A small masked image model, trained from scratch.
Model: 5.37M parameters, 64-pixel images, arch vit, norm rmsnorm, num experts 8, width 192.
Training: soap at rate 0.0015, batches of 128.
Data: trained on retinal OCT scans (Kermany 2017), 98430 training examples, 12.4 epochs.
Rows from block 7 of a small masked image model, named by matrix and row number. Rows with one number within an expert belong to one neuron, the router's apart. Each number is 128 + 32 x the weight over its row's rms, rounded and kept within 0 to 255. All counts start at 0. Numbers have three digits each. After the name is the row's rms in percent of the matrix's.
Before each expert's rows are labels from the 100 images, of 14976, where the router gives the expert most weight on average: "strongest on" is what is common among them. Only what is clearly more common there than usual is listed. The data: retinal OCT scans (Kermany 2017). In brackets: how many of the 100, against the usual share in percent.
# router: router (model.blocks.7.mlp.router.weight, 8x192, trained with AdamW), inputs 96-191
# up: expert up (model.blocks.7.mlp.up, 8x96x192), inputs 96-191
# down: expert down (model.blocks.7.mlp.down, 8x192x96, transposed), outputs 96-191

# expert 1
strongest on: finding: diabetic macular edema (29 vs 11.7)
router.1 096:151094121141109157149138131151117176069112091165112046191195111154098172114080180114157077091118133064149113135179083202095126153185138053124164113137141122103168155092131118141139135159149183105110146136134133115075147098149112150115138185147134148116062119141073125175126139146154100185
up.0 092:137182133090152085087129161119120159097108147124130153145154135114115133133128152151103147044113087097159073138094150118160052110074067090105111115147110130103115186180143124145098161131141159121097109184146193171151130165096130124116165107150084147116034083116081133103080125185134069078
down.0 098:172074133183120183141088103090107122131166086114133189168146118186112143090097168167083095130109181162133109160106084150182149102158145039165125181097167131151109089105084155092112130118133160178119154083151132041150131110156124164122083114113163180158151179132101167129144163106120127164
up.1 103:071162099137130150108113101132125136187173155218092160059126145120099163209125138111117105128124110078118054156152117139098088115122124109140110128154121124162149002190113173153150166134125099158131135135138060106087157112140091143142101126122072155149120118105133112129130134094119122137
down.1 097:129117128118145140067164118100161101142126119101158158106028146119181094128089121098135163211088110092164161108086162165127152153158128122114128156103114121168117111162095119156102185138125142082145179095159170100159079174108163183138079076140180161146154141112098188166096219129145130152
up.2 088:185115110140135152122150129096107168159161140170177101153168120108117122070119142184166104091102118102081131151146125150113125094094150151117098134115039161138125123179110132160172154144196185151095215085157145076126074116115048187119130160110144124119097158165184074123122047105126068094
down.2 096:107107135119145070098094128143197153113104157075120084135126184115146119146173153128084110097148131128158162161092095172102168163135130108141181133117176051166127134114124162098091123102073086132132063143104145103108161101125192067133165105074069105156133107082121166109123238144125147121
up.3 106:122117161152148183152138138123142124187115151087145163115117073097117114150101150119086159186145105107126141084084163106129166187173162109126097161147149082143103193132134139138115089061038121147145112158094114120065146140107150148185077154151091117125030078120068119134172159145180097106
down.3 093:115191144146121144117091165080134143162085143112124122132117132101123102064094055116115095148079127132156093148056080124109153126019156083134084148101127158087180127070112126126074105175093075045052113104164123178113181120140127117047163128141088103134094141155159154128120142150070129131
up.4 111:073142140071125115096202100149079071100076161134135100123134140101174098124168109122111124192144178161099099165062082144137111092141157130094090076154152163153127128117143148120106086096082054117119138113135098158123178114104167093111136185123151135190157129108154151143135170131132105105
down.4 093:114151145129139119118137136135086085136073153143098145079076109126085148153105125149169122095118093076118111116101167101134097131119103148063121128116086140079136178142086111123098178140159097060137100134182155179162146156161089130160063122149111077158117169165192125116171111123159163116
up.5 088:118127078180126139175157156150194140091176135186119037162161105168140178135101111154117166092144147125093090157119175204159155129169146139135126120161112148116096112167140152141111109122141154138096138190123103131116077130115102142176113154112106140143166076113094152132115105099105144137
down.5 096:180155096156109128131155122123114119140087114073113124132080110119104129153096138047177116155120107129119142092134170080092065130119094145142162115090106102137124199088112138118143099133173136122141097081121184088160132101100143071109095133135202141096111074137143148088075166117148068088
up.6 095:151133066090074128138133115171095109095128073141180116093152117142106145149083165072180100181120154136165162125140185160130166183094124090181124112155141178142133118132057133070138076159109120182140131117148152089101134155128069123162135097092105153111152117097092107113201133117122160145
down.6 103:106113138166119175141115177096115067171179174149151102145063164194154187134133141117125123031139088108059154072129101140150166101159191127117119112144112111120133137118164125136138102062147084118116124120143139128155104120162137144148128094144139149127176085072064086117069137094080179097
up.7 121:148165097093123067151173150112099102140121134139144208121141132080071134089079163137143142132162152124166206123099146148137131158107119081156134106122084114160176079158109156039184140156061142103124092116133110122140129172175133204083178107139136087141179170107106126086076094171113157121
down.7 105:178108166105134131121107164124142154143127097116155152146153137130157142134125159152121161124109060161120146134053148065116155131135131091113124153090122136187049087133191141158131139077088102147082113114155119098178082104133190109075147087125153105109094158104092117100051159132087147109
up.8 115:095159124095190101134083205131134111122120141143156117096128168148175134098140097125173120171166081133099099083164169132142165098104153090178096128160162117082177141146138144147158086095109107200075139125180080087150128163108148077134102122126143097128099150131136109147157070098134145101
down.8 123:101108055118135132106044155092092163130208095081073101147137111126153114087116097133149108114079122157161120126073104128117145178086165052192158136117167124120132131160194080165174108112048158132137135149128091108143122138110129178145150165093112193127108170144152134124163088108054132135
up.9 092:103110087151080074087162128109193145108082101219165108143134138197137129062096151094161119098098111140101097093054164163101131119112113147156108161080156112131143149124127121115144162072060093124093125112188135183137114154137146081084097109100097077114177111096138169134109138119127151138
down.9 086:135124074079147140088132080108067141183090175134146147138090158102122110166144155072119160088095161077162108129085078142161101146123105145065151155146137160137160177083081046118124146169098156101112144143105098099089149123109112169197116109153137183179190098170136146133112137210107158081

# expert 4
strongest on: finding: choroidal neovascularization (65 vs 29.4)
router.4 108:118169125135120133106064211092131094148145146069172149041098102120200093131176145124163148132130056154149075173128133047050141169138145193106110132131126178108144118146114114101123132128140078093123102154140095124139080076170104145087156104146112039084112131120144138132135110150111175125
up.0 095:121088148122195129125060147089174113158110108123103154110183153111128113140071158146121094187159099184106139096080138099118119142151219133182105102116096099117152128118088116093154144082095185156111146157096141179123111143130161162123121128129085071120083125076144162136103077151107164134
down.0 095:114137120109151075150164123144082136149148122176149116116147148149191153182127118138154097157107068128121170126153125139132122138156044163097150100192102143119097204131143150074145159216126122128157126132109100065141139106088092079160102128096127078127154083152145078073165131132152114138
up.1 125:120106123095120164188127202090154144149145127182115128178152095109087062109158084126133132160160135125079068137110128123163067134131154112144145157144084163220123121072102118107114126127178117081132113190145089153181112107111090116126122137133129086075089094139141125102137164122119134106
down.1 108:148115176161118124134127097124120161168146129102135141108136123129113138134117159098136193090116127108088105123164094117138100160105127147107113158093181127080143168096132141126164102089127143125083147125133112143145108153164081168194133117137130179104110172143145182133068090103096155207
up.2 094:119112122152078091103123193113111142126131142133151096164079206148095060155169158132187115117122100198150099113207174102143149145155130115158122088142149170152118133221089141127127150120098124038084076155150131153142158116131089146117164138128139163144093162158098098136108148112173110091
down.2 089:138139133154151100115084076135112042119166124144143163148140127102085149148041164124155093097108127131143096115128131103081154140091166173073117094155102141221158158124160037178144107064113128127103152120116142124154066102157106154181114187144143122122101109087099121129180146176128127055
up.3 092:093176097145113120160138147167152088105170170116181068133133100157146155137147070150165138132142136134156125124165141137128128149113121133086146143136124183142091130161069125125083122103169104097142150164124053121116165188129115116171076127098122097080149135124098124060090110129072119199
down.3 098:109086113151121145163155197146202121168112167127136152117156118130126095081140086112137138121093107166115146078163068138124126095139089106141112122138149141160087177141158130182125132164220137155112151144120145122069105177125114119102123144158132066143094164135139126131131111162126113173
up.4 094:130168086121035185202116082092093116141128140065145118116192143184107079111136106082153161180146116097196110137174100130163132105101117115154118142118178134135114130125118121183110162125126131090131124074160128136046122126148162127125142087130088147124077118181122096070175146109142120205
down.4 099:066114134098105140081100121124094102164110192136132090134150121086114174122085133066149187140166171086110133149149173090125107091065171143099125162179097107132113109161136165145130157086098150120067053122101134099126162120129115095111116163155149110126100103117152157112123181131168110153
up.5 108:163128131106110190137128120102138081175102059123140102173092102163107092159134110153083097058110113088097155130082116113161156132135181073123119112091136144112121148094145159146164123182138160142135113159166073222124153139154127121186137112133120037069091199103140109119117129137147129168
down.5 106:136129205158108103129090163148127115130128153139120079126202136164102074092126157091148159167138182178158139085102128137164092131144114146074124131114107181152134142126182149065126132134130092104138111090148121047130144118142089102133140106142183160104149084108097101132186200152098149130
up.6 100:169142103100136114138089147153120181173175197109155136156129123180066076133154143121135111111137184140102072106134140113109140160132139138130204092123123112164131131108102075181156137158091096117075128116122220174082191158150145141175127117076094134129126119129126105136166100119131117105
down.6 101:137099097103105167149096125074130158166146098169145148202108141066090112136120177119141097137095122084154144106079083108162149123063147138150144096173170134070066101135144156100153099071130190065111147134098140144093162148113149139155106132128135128179116112104051090122068195120133112119
up.7 091:177105149140136134113159132103151134163132137155158138131198112145153109167074078110084094155154104102124101197109152140167110169082117121169217074107139130157132068192115110208140150126150147121105121113182158148189131122126193174155066115140221115106101121148044085115102120129143094099
down.7 115:134110136146135115157181155125130078101136130126156132101104109137111151121129174160063135127091105111156184096159091117095130055118133168076125151147183132159150105093173145212098118170091058153100182141130128126152154089138081130120116143113135185053099123141133140101144155145078069153
up.8 100:132105191162174171078129128152102124156173119109113109099141058176131126108127134162145157165141116100121102103189122145095146161087099075140126112129151126166158105094097136123163116163139172098122149055089168160194091093139091174138122131107158184110109089098204128124129095186163164113
down.8 095:068141157073115159167106061177151094113139042138114160148150137112159042099130176202133097148109135152152106105141136152126123143163109111147051124121159143135165110113115128120097107151111122171160081150129140088088102127131090150106117183118120153158110148073145151166122131092091124139
up.9 100:101152155110120119199131107143156119121153116179164125091146153132138109174104147132144138125132158077128150101143191121113131110135084123139117094200068139104146147173086127179134074107185105151076115190121092065155116060115089107134120187106116105160153121069175163178090113149088123119
down.9 104:112161167141104115178152166154140164155172096114132100159112121146112103107158120132081118118162131123117101118110100119125097133142101157105073135116079215098130084115138110098136111152116133117154144141161098190127077152139157158118133057151136128091096177148069091116200168144136117147

# expert 5
strongest on: finding: choroidal neovascularization (59 vs 29.4)
router.5 101:103174121101117092106127122103126106108132096110111117207135176063111088083092115098146173109098108152177168080092115074129125091059128117145096159145139096139133128123134156110142146096077172166136122102119156107129141139153149098141088114140113175163178115106104189097133146073125150150
up.0 105:079139143095068124110150086154082154101078030099096064128149124232136138096178123079146136121142156099146126120183125122144174145127090167130081103123203144164167150170114093077132074130111100125095140099096116124110145140123164156078066142140118163108160114150154098160106098100122132197
down.0 102:152198158161155130169092103118111117141134062142125150138111104129130113164097114151092175111137128123116132111097071120094113152101175096126212117135167115167172123135144117121133142106050172071098206153105093149170100112164133167171161064093136141128115163127173155150150135162111143125
up.1 120:110126133102067137158207092124164159134175102105120116167155131179092184151179117135142129090148146167127100132079148128072203151115081105135125139104172122121107155135182132072130087144081092116085157162072133155125150117156175135075142168117138151104157177103159117168089117105154114151
down.1 112:097200095132190128181169170136097106111073100100091121109119106113140117109134177114082141111101134116135184138117179132140145133089118153051072119182108110173127167125148133057136145091089155130123096051105075093133136148117098157127123154187149125131089081083138150123123131141109157140
up.2 079:173097153052129099119131100107159121131100126114137124125167091055117143143182137123083180111179076112160095120148120144163118085113124091106031151062137106101075175107099097139145115184094123108134132167078138115187133119147069185133080136117194101145128167050159154151127113089089137108
down.2 082:145181083156082135078131168079191122159107130081112175101123114107113145184119156122125195126150105072132153148094144143083149128114109125072193153170115153174085156150103155094119074135149040099129119129106105124120165089149098148103068091156135095123111121094129120108174096131105102147
up.3 097:090121143135128080103132163106192135164140142110072161111127104120098130162075127164134161118127119126103184096143191111134119120076130082156186158127089125168093152142120113095146175113087141137158151117168142164095147121127169123113068139189210104151086099099048129093143152121046113104
down.3 095:182139145156108112119081110105076151111080116083167096122126152108096101102188118135137094135141157138104094112163083078116109054088129129130172095093115145147162095068176110159125102106147106099116181140105187158219135118130151135140132140067071109112148165191159108158104154137164117148
up.4 105:140108134163110074132137121122131101139140096132182128138114159192133135107140098158133131108089112160102163187138189221109211117139079139127123137109151098091069184175127129114130106090100058142113116199104121112159083084137133142137140143135077082129152095066141165158132122160127159148
down.4 104:138125168118131128111048169136133174127224130106107125154098165102123121161124107143186082130159172115116106083130167120149081124170097117145159146129120128137171073048168107136133127114114068086101139119103118240132068120123086108089167137105119136130175148148154090127121088119191097115
up.5 080:105132148123153108120153115066086119148102152116156174085144069074154082114148096091145182149132092099142121157108143114102115090128171099041163132172126148097151122099118137126151143074098119035138154125149155148086095133099136137138149138098134150070079114117116171097139121155156078066
down.5 086:138162095152078080105148104140160114092091087158091100139147102124172106167154126145104122127131159123158098122109165087137123094116110104172111095147146076108119141177110171165109093104046148164134067099143138093100128137099112153103058129143112166119100113133141135130133122071074132127
up.6 131:113111095143181135098131136137144121135141118140078132153110164120140119116135123140206105089097148158094149152132195202084142146037117127152127154166085097166142153116155142130185124076099112133185120142190080131227109152109120089146135077139190126166136107108134102186136141142134161093
down.6 109:086103074144143097140066119117056103134180145075112142142144122126161095113091092111194102097121080095117127084060106096163131108110146055160123062144113119159136113121088100113143115086094102110158145164068137143104116151113123214080134117080146138139140193125143159165083095121075106131
up.7 093:164173136071112140187094103186119176076077101202100136192076139187105090105139174104125136143156170132160151134130092132115100178196098125150148162153107139141133118096119113109150184104105118128097097154143100132100162199145090100073127074099072102161123093139140139113199101087148164120
down.7 106:125072121155104147096181099104139106121134161135166066125151064108140143049079113118150159158092118111066063159163131158175107098110130109116121087140118137111109124181091124170108129113136112107197124111127061083168110155123113167166144122181138139082112121181120093081122112171103127148
up.8 106:124131128084118135087135093102188189119143080149089071167106166165164105115117124114164148101159126125144107152174143148105176139108142121130106163099124134175105150085074141147103039075125124134065128087108136156142163156151084104114124092163081114162185122100118145110125151135145105164
down.8 120:087089143178145167183215130153092115127159180106178134152160074110147130112148108135136152162074138117125151133129159194098135127154112143139071065152122190112160195141108077118157174162115160168149102145137117126153127106081165129112096181160112138120042129129197097167144106132174085106
up.9 099:120211161108169151085139088165067152120140170064108117140154197160188074176180107096124174130149107129201068151159161099133195137159122141164093144134134085121139109143151116130067183138133112165122097112103125122167084166145142106105096092130135134108169147111210113108175131103154154127
down.9 106:105069120136226192144191142109197124158162107131200104107127120135032176075091127154152085150118113134100133096107082152108078125107157171107153147134104168114080172091111115153140094122174110143132170120189099155105131094118164182177167170107121093109102094135084079164121120175081102125