From a checkpoint of a small masked image model.
Training: soap at rate 0.0015, 9500 steps.
Data: trained on retinal OCT scans (Kermany 2017), 98430 training examples, 12.4 epochs.
Rows from expert 7 of block 9, named by matrix and row number. Rows with one number belong to one neuron. Each number is 500 + 50 x the weight over its row's rms, rounded and kept within 0 to 999. All counts start at 0. Numbers have three digits each.
# up: expert up (model.blocks.9.mlp.up, 8x96x192), inputs 0-191
# down: expert down (model.blocks.9.mlp.down, 8x192x96, transposed), outputs 0-191
up.21:637544389539427430404528478545569470534549455548443438443500481494574541514484544461567580438510467567540500426505644402463441559528557427537502491590594485539456560557470508515497567546549460516436469511481544490515508416492529485540551529475452480495537563499518549543542464494478557472470480394506555461555477484505633488461498463485422596446573497393587565571434544518386499514577504469466526498479480494539506566528522560551498497460488527556537385510565525553518573531495530539376545498509453461508445524507501550515566499437500443505484548547479463537456487557506480548
up.22:501510551491526424481506545488490442527447463514478444439561591495542440537486559541470496473444441565484477428398507542519486414509504537493487558473460526565466572531500534508441465469506509493434575459493503468515525504536507525500519577436497507432503594485459491511484459398505460458452496604424542602501425444535475494531473528628475539420554422406574487655398530508522501477495511509518492573491546419448466406509611563449616490444496416431526545543529484423553465517497463567493567482473563587526502476552528527535486444434506476606465470484450462441518531603483384528
up.23:481507516510499539572517495594534479458553500445524520440449466572521538497442511381495516520532549685545488429510510560500441462545531497499467517551512449531508511433493446497534521647461466575457490460473498597470451564412453561488548477483487501608493478533476456576509537586557460453486535506502487508554621403446441454495471548516442514538497505481471561483492599490432570534499527594434559492471510447425536376535513597528444581451540547486479531481430488498494600592498508446545591572557529504511517480496570564509526504460456508516527560554530509465434626502538465436
up.24:431544443525499526566564422475515565415493504497579563489494547479511395424578505392485451487528483506477517597445572505421501475577573586510554494389549499479536498420429519435483442530534596489510537490527449481496447503453620566486540548517535405607430509498544497495553534526515521396464476469482561447437491517531474469621490513440513417528541543444504450490460469487547515466461529510478391470477474456480539447550440402497473385448530438460603488423467579529510441513402460468495469491408511527520548487601463490512502571549527520479471496535608556518511513462500518452
up.25:526460528476417533476456495477492483532567478488434526466523439496477512596490571531520532544449552515511580484580449537448495433502532535538432463415546547529399461375464537463505495485496604515510464423429472452424428483571581495547558478597479413489498478495488482554514478581568506443487402467481481539523570501498531561455428474481491454502487494579519495543587437459574474502563512452503513553544423444394529565502487470622494481528593438515353569507411538600497683491504444480510499467444546486528555502537504526494476557554526489474486513454484563489490547434467580482
up.26:577480504576447492501458506470494443496439480533583574482434607580534589500516494456503532407526560445470551478518508481589531519555506392551541555429497439492464527475467456506455566512491438531567458531579444478469469613493452504512553541485618461575537490480426503456468547568521459440533483442487545468460475519584508503477382560520494576558460416526517526426406515475483496426569535419484543464495469434501574493505437612489527453473446515491509536403624560479588534373483458432531522494542525435451489372557451545488459574534499563523481481458493459465490513490457467490
up.27:490524528590492506516493462434526488475458508507531488546425589601535551432494470456416510491520512481482464601483449561509509515452556471483546404518513445560541464532575497481416515486456574608476555445577558407479543498519527555571488519454512471599533532505452525461537525499521485465591530445447439437534608523530454554576450494461459512566487562642431456520523481450480552497487532528542487568486485465455530516479433476429596507513467456485577559414590619541494433462500442387495508497462421463410532579479519473491510484594533505451402496580498536421534460446576433506
up.28:461550567438505430411563503472522499469493568515510541502485431502609531410565458486403477525507476409559498491505497506489471537406405528536507535510486440466480491482464448439464498488414509481461485524415521436570490541553455458540464478460446529506521518479552428442506429508590409524460537482449370444513482520519513433431495481501451483435606500462496469541482586483299457561482492471595443527406524465436527516439396427542421552474470540603458517495443509462428433463447521524418451561488444523585430471504519456458517447429525505496451517459495556536542482433501549521
up.29:499462471416586517546505466497535562499405399535448492436591439537436493487491408534469560480495471553464422371488499554419480514476394513535497522496486427509511433493518475482530503477474602534458520398522486481542538631619505528498493536558486496525485478512501460520498483472586398561464529476483458664500539529463465503479509536404481487463459544509533493632520506503482444491553444493557478448515532509520553571563432531529337523503539486480538513420478493416501482479473490473577476462500451394476465601449490519484500448516483497455504516481575468508427430575551397437
up.30:508547558475493494489517539461494461560451490531496492498545475568487503462410524495533544522449511474405439466549466500490585430476519443584556554478473558460413508513512471537443535518459433526521444483485477562350442633541451587478480603525523460577567512600435507425482463427517487522510453506557426581477483551568557566528498520399543453529417497492503513452600458563463519496591459489542492519496476459432466529487433452488546483546524502522479546421542552494551450460546526582473429473540517361537541556506383544503479517493595434464498534461514429516445570585430427414
up.31:541481477471492504513546456596432475534497474542604483581456518554472489436521518407491546462478486486468473490494442477507594494512427597487475445466518415503505468468513501458432536485421520442518556464510526517474517515531427458564452550455543560560495563481405462486550455538440501606588554415467529472455569462485510498531410531457555513536500603604518388473536534459600588495494473496545504592618582535521522476530462467550482462506521481494554572465405628417451549446452460416553553515498553447556489577483450568409544503622463443434513506552516484526472484566501546500
up.32:526483569442480524454542576471523481571537591534485525503636469454459514505460431452613405470495440553473497522574483451468479568535531490505481495459559459573521550476551432519474571562491470530441472507505586493465466470468483492480567492483556469508532486408473550472555458482454528488495522423404446470484556542524445547505380498417483470532570561483509508498492602513516489503391454453613575462479498482522578452485550467450459407463513565475522600511394622476488510479475534433442534443567548488383555388426555434485491551550438500498536558538493480506467430540458600516
up.33:552603525537539626550562461512500492495539482422492431527532479478460475466459485541546509524514501536615502498506588475452507421459475523433515451374532530493578442541528606521494493462508430528494465487406577442486517627479608523452491451520511506560516480426513360466592466383478474489556530533494451503546579450506531502479495471502554405498623463610486468479476456634446459520482526502438436554516468487518452485518412482512514549548508532478431430506513549509512451486504505569540604533490537565576493542560508504409516461499434475515467475501416458568554482553490433558
up.34:528556489473518506480428445530452479431568488454502463483517495537459541452540466440532602447477436547526507579466575460475552493436514452425410435645425477411552415502545475548460512537469590437472508447468606556500556436504502579531404503523484406529489595480480555503484506520493543575451533473485377522479424563531481454440462548522472462454511451498583492362517420530521536477483483494495503543476478494474550452511487465480511516548516459554455471389553562563426476535541491652419521471502463561431497496541492548452497503464524569464471520524499590507430484406430431566
up.35:553487448463539558487514539483490532491545415471517463597559442537564404457489500447395510594518490519534535598526370519566428539435515435472496473485507461461493458514578622476530525527376502445481547501590454521446531568518581396601457474517419472550458472551508495449560496454443527498473393590496484443529547428510491489523486471479532590506527583502507474465528507504529433450444478516451366506522561554477581536507505456440494564459564449464521556584483490363538532575480505490467484529557445523516494494448553510534584495573441451472468468435492436524555530430512519440
up.36:544546529499518518479501517584470517461464528572428468512455502475496581578499535503560455550492508600535562573456541457495460497459449446485436541520463507480557465469472552537536449529514502606485481473512639501509547400526459527400569540557486499401509609497448567489459545476512497467474601424473481554514504518565543577430470417509453519458510515553532577514485519440459470444514451523449546560551476541448525561494464456515400493571500505508418522552565532418393382455507590438413531508408428405499515651511499493452481523542467564511603458518441442500474551476439500498
up.37:584549516592561507595436423496503478552472483498480420517449475500487436385532427520514508589542398550547540529470449505403418588494441498431533429474531459495539523513480539528432573525448541500468537550510509480521478491397517515503559471493578368529523467527489462494481532475561510504458473531488501508556596437552495432524560530616618529531531514575512514495461508486543534495521492428447558525608531547623474520442534478467515506544490494514533505542499459533563523552500563537464585472554485504464477481526515497429465472496405521523382504535537456646571581597513441600
down.21:471517433518501456433446549504429551429519499499507423403455487499497515449470497480472515556590456530482520461408549498523494447574528444541449526505495588483561474544533544469445455560518515386547523606484522523384521489554558477513458575483526455431520514514553461488585442471516424380523513467487508499504543410504580444606456432509527521415471421437568509563478577560548578532510494477533484590487492529435445468526496451559465488547524537441454426492606468481528463408525528472533494557499558552581361456576425523559460479480484490510470375516463549526477464432391464497
down.22:459423507426470441538502541575491458471579532526424510462505454516524574460499568514579553561529428536548463484426534457436506525485455464543533479548456517450435501462542532574549510481540468440530460420563480516530565440471522486496431520587598493490490401562609517497557539563560452458559521579609499496508544510418470489508496520493541469481522499414492515444542568585426486459538408555459440428505489476533575594485537504485453417493551422495532573505557494440521467399503575453462438539471484535571514406559442455391529569438485430538524471460517434551464582433590585484
down.23:502424487436461430382507477486460598488435500525430455470587517461507504522505413460499582463456452430476520551564504495503487525502528456499427583458555474422469383564508581461479493470535493407544559489480551493456509558539587598448538474482462554476504591553463501523555469466428519530547515565597523469573553537433583633520451506560547486437502529521480465465434455475527498455497574448527455614543482453550438524461501452463518376476467413493397454445540517487544462494553510512501611542464513560434527562509419511535474466543503511462441510483509456486581466507487611589
down.24:452424457516494491453493549525533471615534527463391448463583478515373534596436506520500500473530491506517529465522440516529486558457470495457385513553369473536520475570498544546555468440514445535539471530558512488502534502487399452579431487488462583457492454486499492598553526560537533495617510459521514518531497514471487502447465548530503553482508568526444528495504507577431481559486450488441486548492525507526459561431543617394452672548516549483492573631511405551436505518517534541548539446621465444502433543472551549454505451459518423538558470453456505406491507431497505515
down.25:392554470511559474493445454474513476502583452479562507569562538577443537432543505484490543554505508533478541505546500559524538526446464519525417539538579545496439488547464478478558405490396439476430553619495493472478443470532515641498586532525489499534499523501431438515538541473491575418509487609442507522476463426468559407637470564452492526612441566467523475399551528488484487576498461474483540496512494422525532546471552455535461550441592535474430483534462550539484501542521533472405562527559522442528503500559466477421554478550522484439536526532457577399386427522422470543
down.26:551472559484533558439530519506485473511516590421542461549484458448532534480536560502539423545536486562510455497556446442376407447521494506602445437487514505538464419517542456518495462470386555574491531385517512469485372470507500416472423390461480449488550466557492530452484363419526537469569476496476509515537576467474434432627508489506457552556532509501464462540490551546542408504479555565467516464532640415465396500499493473512561465548437423499504525494488602483479451463610548483512520549419439524479464549478508510466410476534466486442567525414470487522508464507520500486
down.27:587506407499527534403461534525525553512482536610484498460481551441474478531582496539574523549434499532600487413477574452384469422570480543553443481482458561531460525486446473447503534501601402462577433585469515540442456504519440424415477450521526495444512493549635450528468425599475529503409480418553471492466514457506528464569637522552474544405527502472506463474494502443461489491420489565488440487510536520503427476569548544497451496458521408455439527463432447477478567548496493441498538437467495521526526492565467580509537504578457546447512481560520586479489396562429503503
down.28:489446451548490628525545502488479521555475364481439518499475562477396415590489534467528552503556471488441488504398425422528555443590518427440561548566522477473578515541542474454503532485608486456556500482553508507503458423443448550437558478471520520487522508610429515500556481562470507497532434522547546439507524393522543438515469500513553495533401467590483511398533466448649443449552561508432545441537486516605510473548540565551583486547475515465456480458542502497518494477564452453547569513519612491443578557526484550454480542574438476462561549518487531477495496569482518551
down.29:614458516517435461506525395483483509522618592452454624517459421464571522484501438498566465497531518597481539600598523621524538512429499518488510454558454533568505539399470502613518411543562496485504554500420549517517492474498548466480476548429475508536556533421456532474411547466566572594528520541403537515562429527413446542390493540536495537575552453428518537465561562542484514507513482376472448470519483533558471525479526422478576536438488490528597503506576404549521525489528454560426538480494503547466519490572471470498478521397478511499546504500539453488548504481500503481
down.30:471460549425603438578600520576553436476503544422546389575535462439511569473509533544493565530528531531519502461505513435406463502427391569642452518493530466454458439435567467485535500519459497509522500507487579468407421484478434512443483518513562516539553507471508466501494501505536558502431412505483472497478525564504527491536403426469531549469530549415522439434472530507534497546580492492460466448620563448496592543573484388449462510467478521472582573547457603438490502552508512534550472543561454497507457453438548511453441572523571521539459513478506565466587553439544504601
down.31:508441447493532568457465513427518543592370370570403523461435508481456426599498435486564548558468480475443536458536577542575571458551472529377565465536479463539516507448460523447482503449590482523484494468428494503462472514404555519567518554514466455458437453476544532559448508541533539550494437505440452554499410487513459503500542539548444538543464486499516568508480447467455493446521450613490476491443438500584491440558458485479492497508496515448443459516626350546527515551494473526497486394449474550438542470578481448553434543435465513583518464446498490513445521576472389471
down.32:467506486599552475455457471547506503483426460433505495433410529532587547535513555503443544475541454464468500477472503583535515422501483478455492525511482542524457431525451493524452445478450588473546508471483450498601495496536545522498376504554481549550525466527514463540405538500595415494532530554521574534533535396520551453493580530561544592445464444493473521511524376504454567477551533542397457535474519468477452512495394492554486569447498476438428414459583418509432504495519540566580517533389474529584434643507450586545509462504589570522454440438487424573503546480475459449
down.33:426475534472550409581518509452479473481505540400553422509565564450523484458423533536524447564494475519513509431478519525519463572478504491495547405584453462520493608446560462542530499500484391465492513594407482535530466491496479536455491447558461500528471433435504564471510480461487471519477401585515554592421480520508445567437483529435494521511561445433488491497506528466578498437455439360391538496561392473451518429426538494506479406508428534572663494555487496513507534533498450456456567530533463496520432595456581554577570551437479512505499565532477440518565517435521511503
down.34:476485528527520516523539602489598552598428560586521505545512549434572530516590448520467427539418595574471486463545482446547539496543471578533461600425483510448389549460361479474467485420551493534519495498516516492571544555505457443549569538472513485530486444588514463509556509479530423505617532550513583504514496447445555484583446448539492518466519515561550506628509561529452479584502486481496455465522522545505501535523479453449503484434458409474493539601456473489567507526527535475483537511467540417594498563495461521548515433520530357560511473471537492416529447563414576551
down.35:500497531511507470500436464453519505497539543473453523354426460530371487486451439492557526481515533409420512447522589456448546491469488524523442441479504511517508473577572483524515575417542418456521469467484430446529528552475376531373451578450573499382473499451525520447499561490499485452553489422500531563422435521515484579515445522451488414434500445495482612561412403541583457500551503500531505473485489452449500484544533467543501475598454557643531500473468461506511496421505451478527553469494496464471537519559413429475594433483466563447498443512507470585422510502420522534
down.36:554643472446508533411501486543502551573493435469465480525555589451504526552528406580458463542464500459502529473434452540555491549534392570501518463450461483480496561596562501500487411506529444464498498498460520453550436514571488440470398546574516613485538557554507554507492504472522509534646463437496476547398552473489522515428597468498464464451489523615460539598463545455503437458518501477553525505618489453487428524511441495422480563487548428465428562509451473567425433512553427444483515503530520451549459541444425377528419545451469495453465532477549478481538470493472485548
down.37:601444505641553481545413574417462479469559554490462560475467488527525619499490494509559513540541472461504585543516531391420522481511526472406421482524462630566513564477526434456557478557524525498465501491575533498419473546482490535483448457488500520561519537471470548406454482490516520482518477558496579490501482460561529465485499580514525452558591423531561426522555566546560589457514502436387501524578441535512454425572458465460453502482528476533517490532491479542539500443466536517488659397520396550499410555546503561471566522522540530538575543521476512577566469570493482532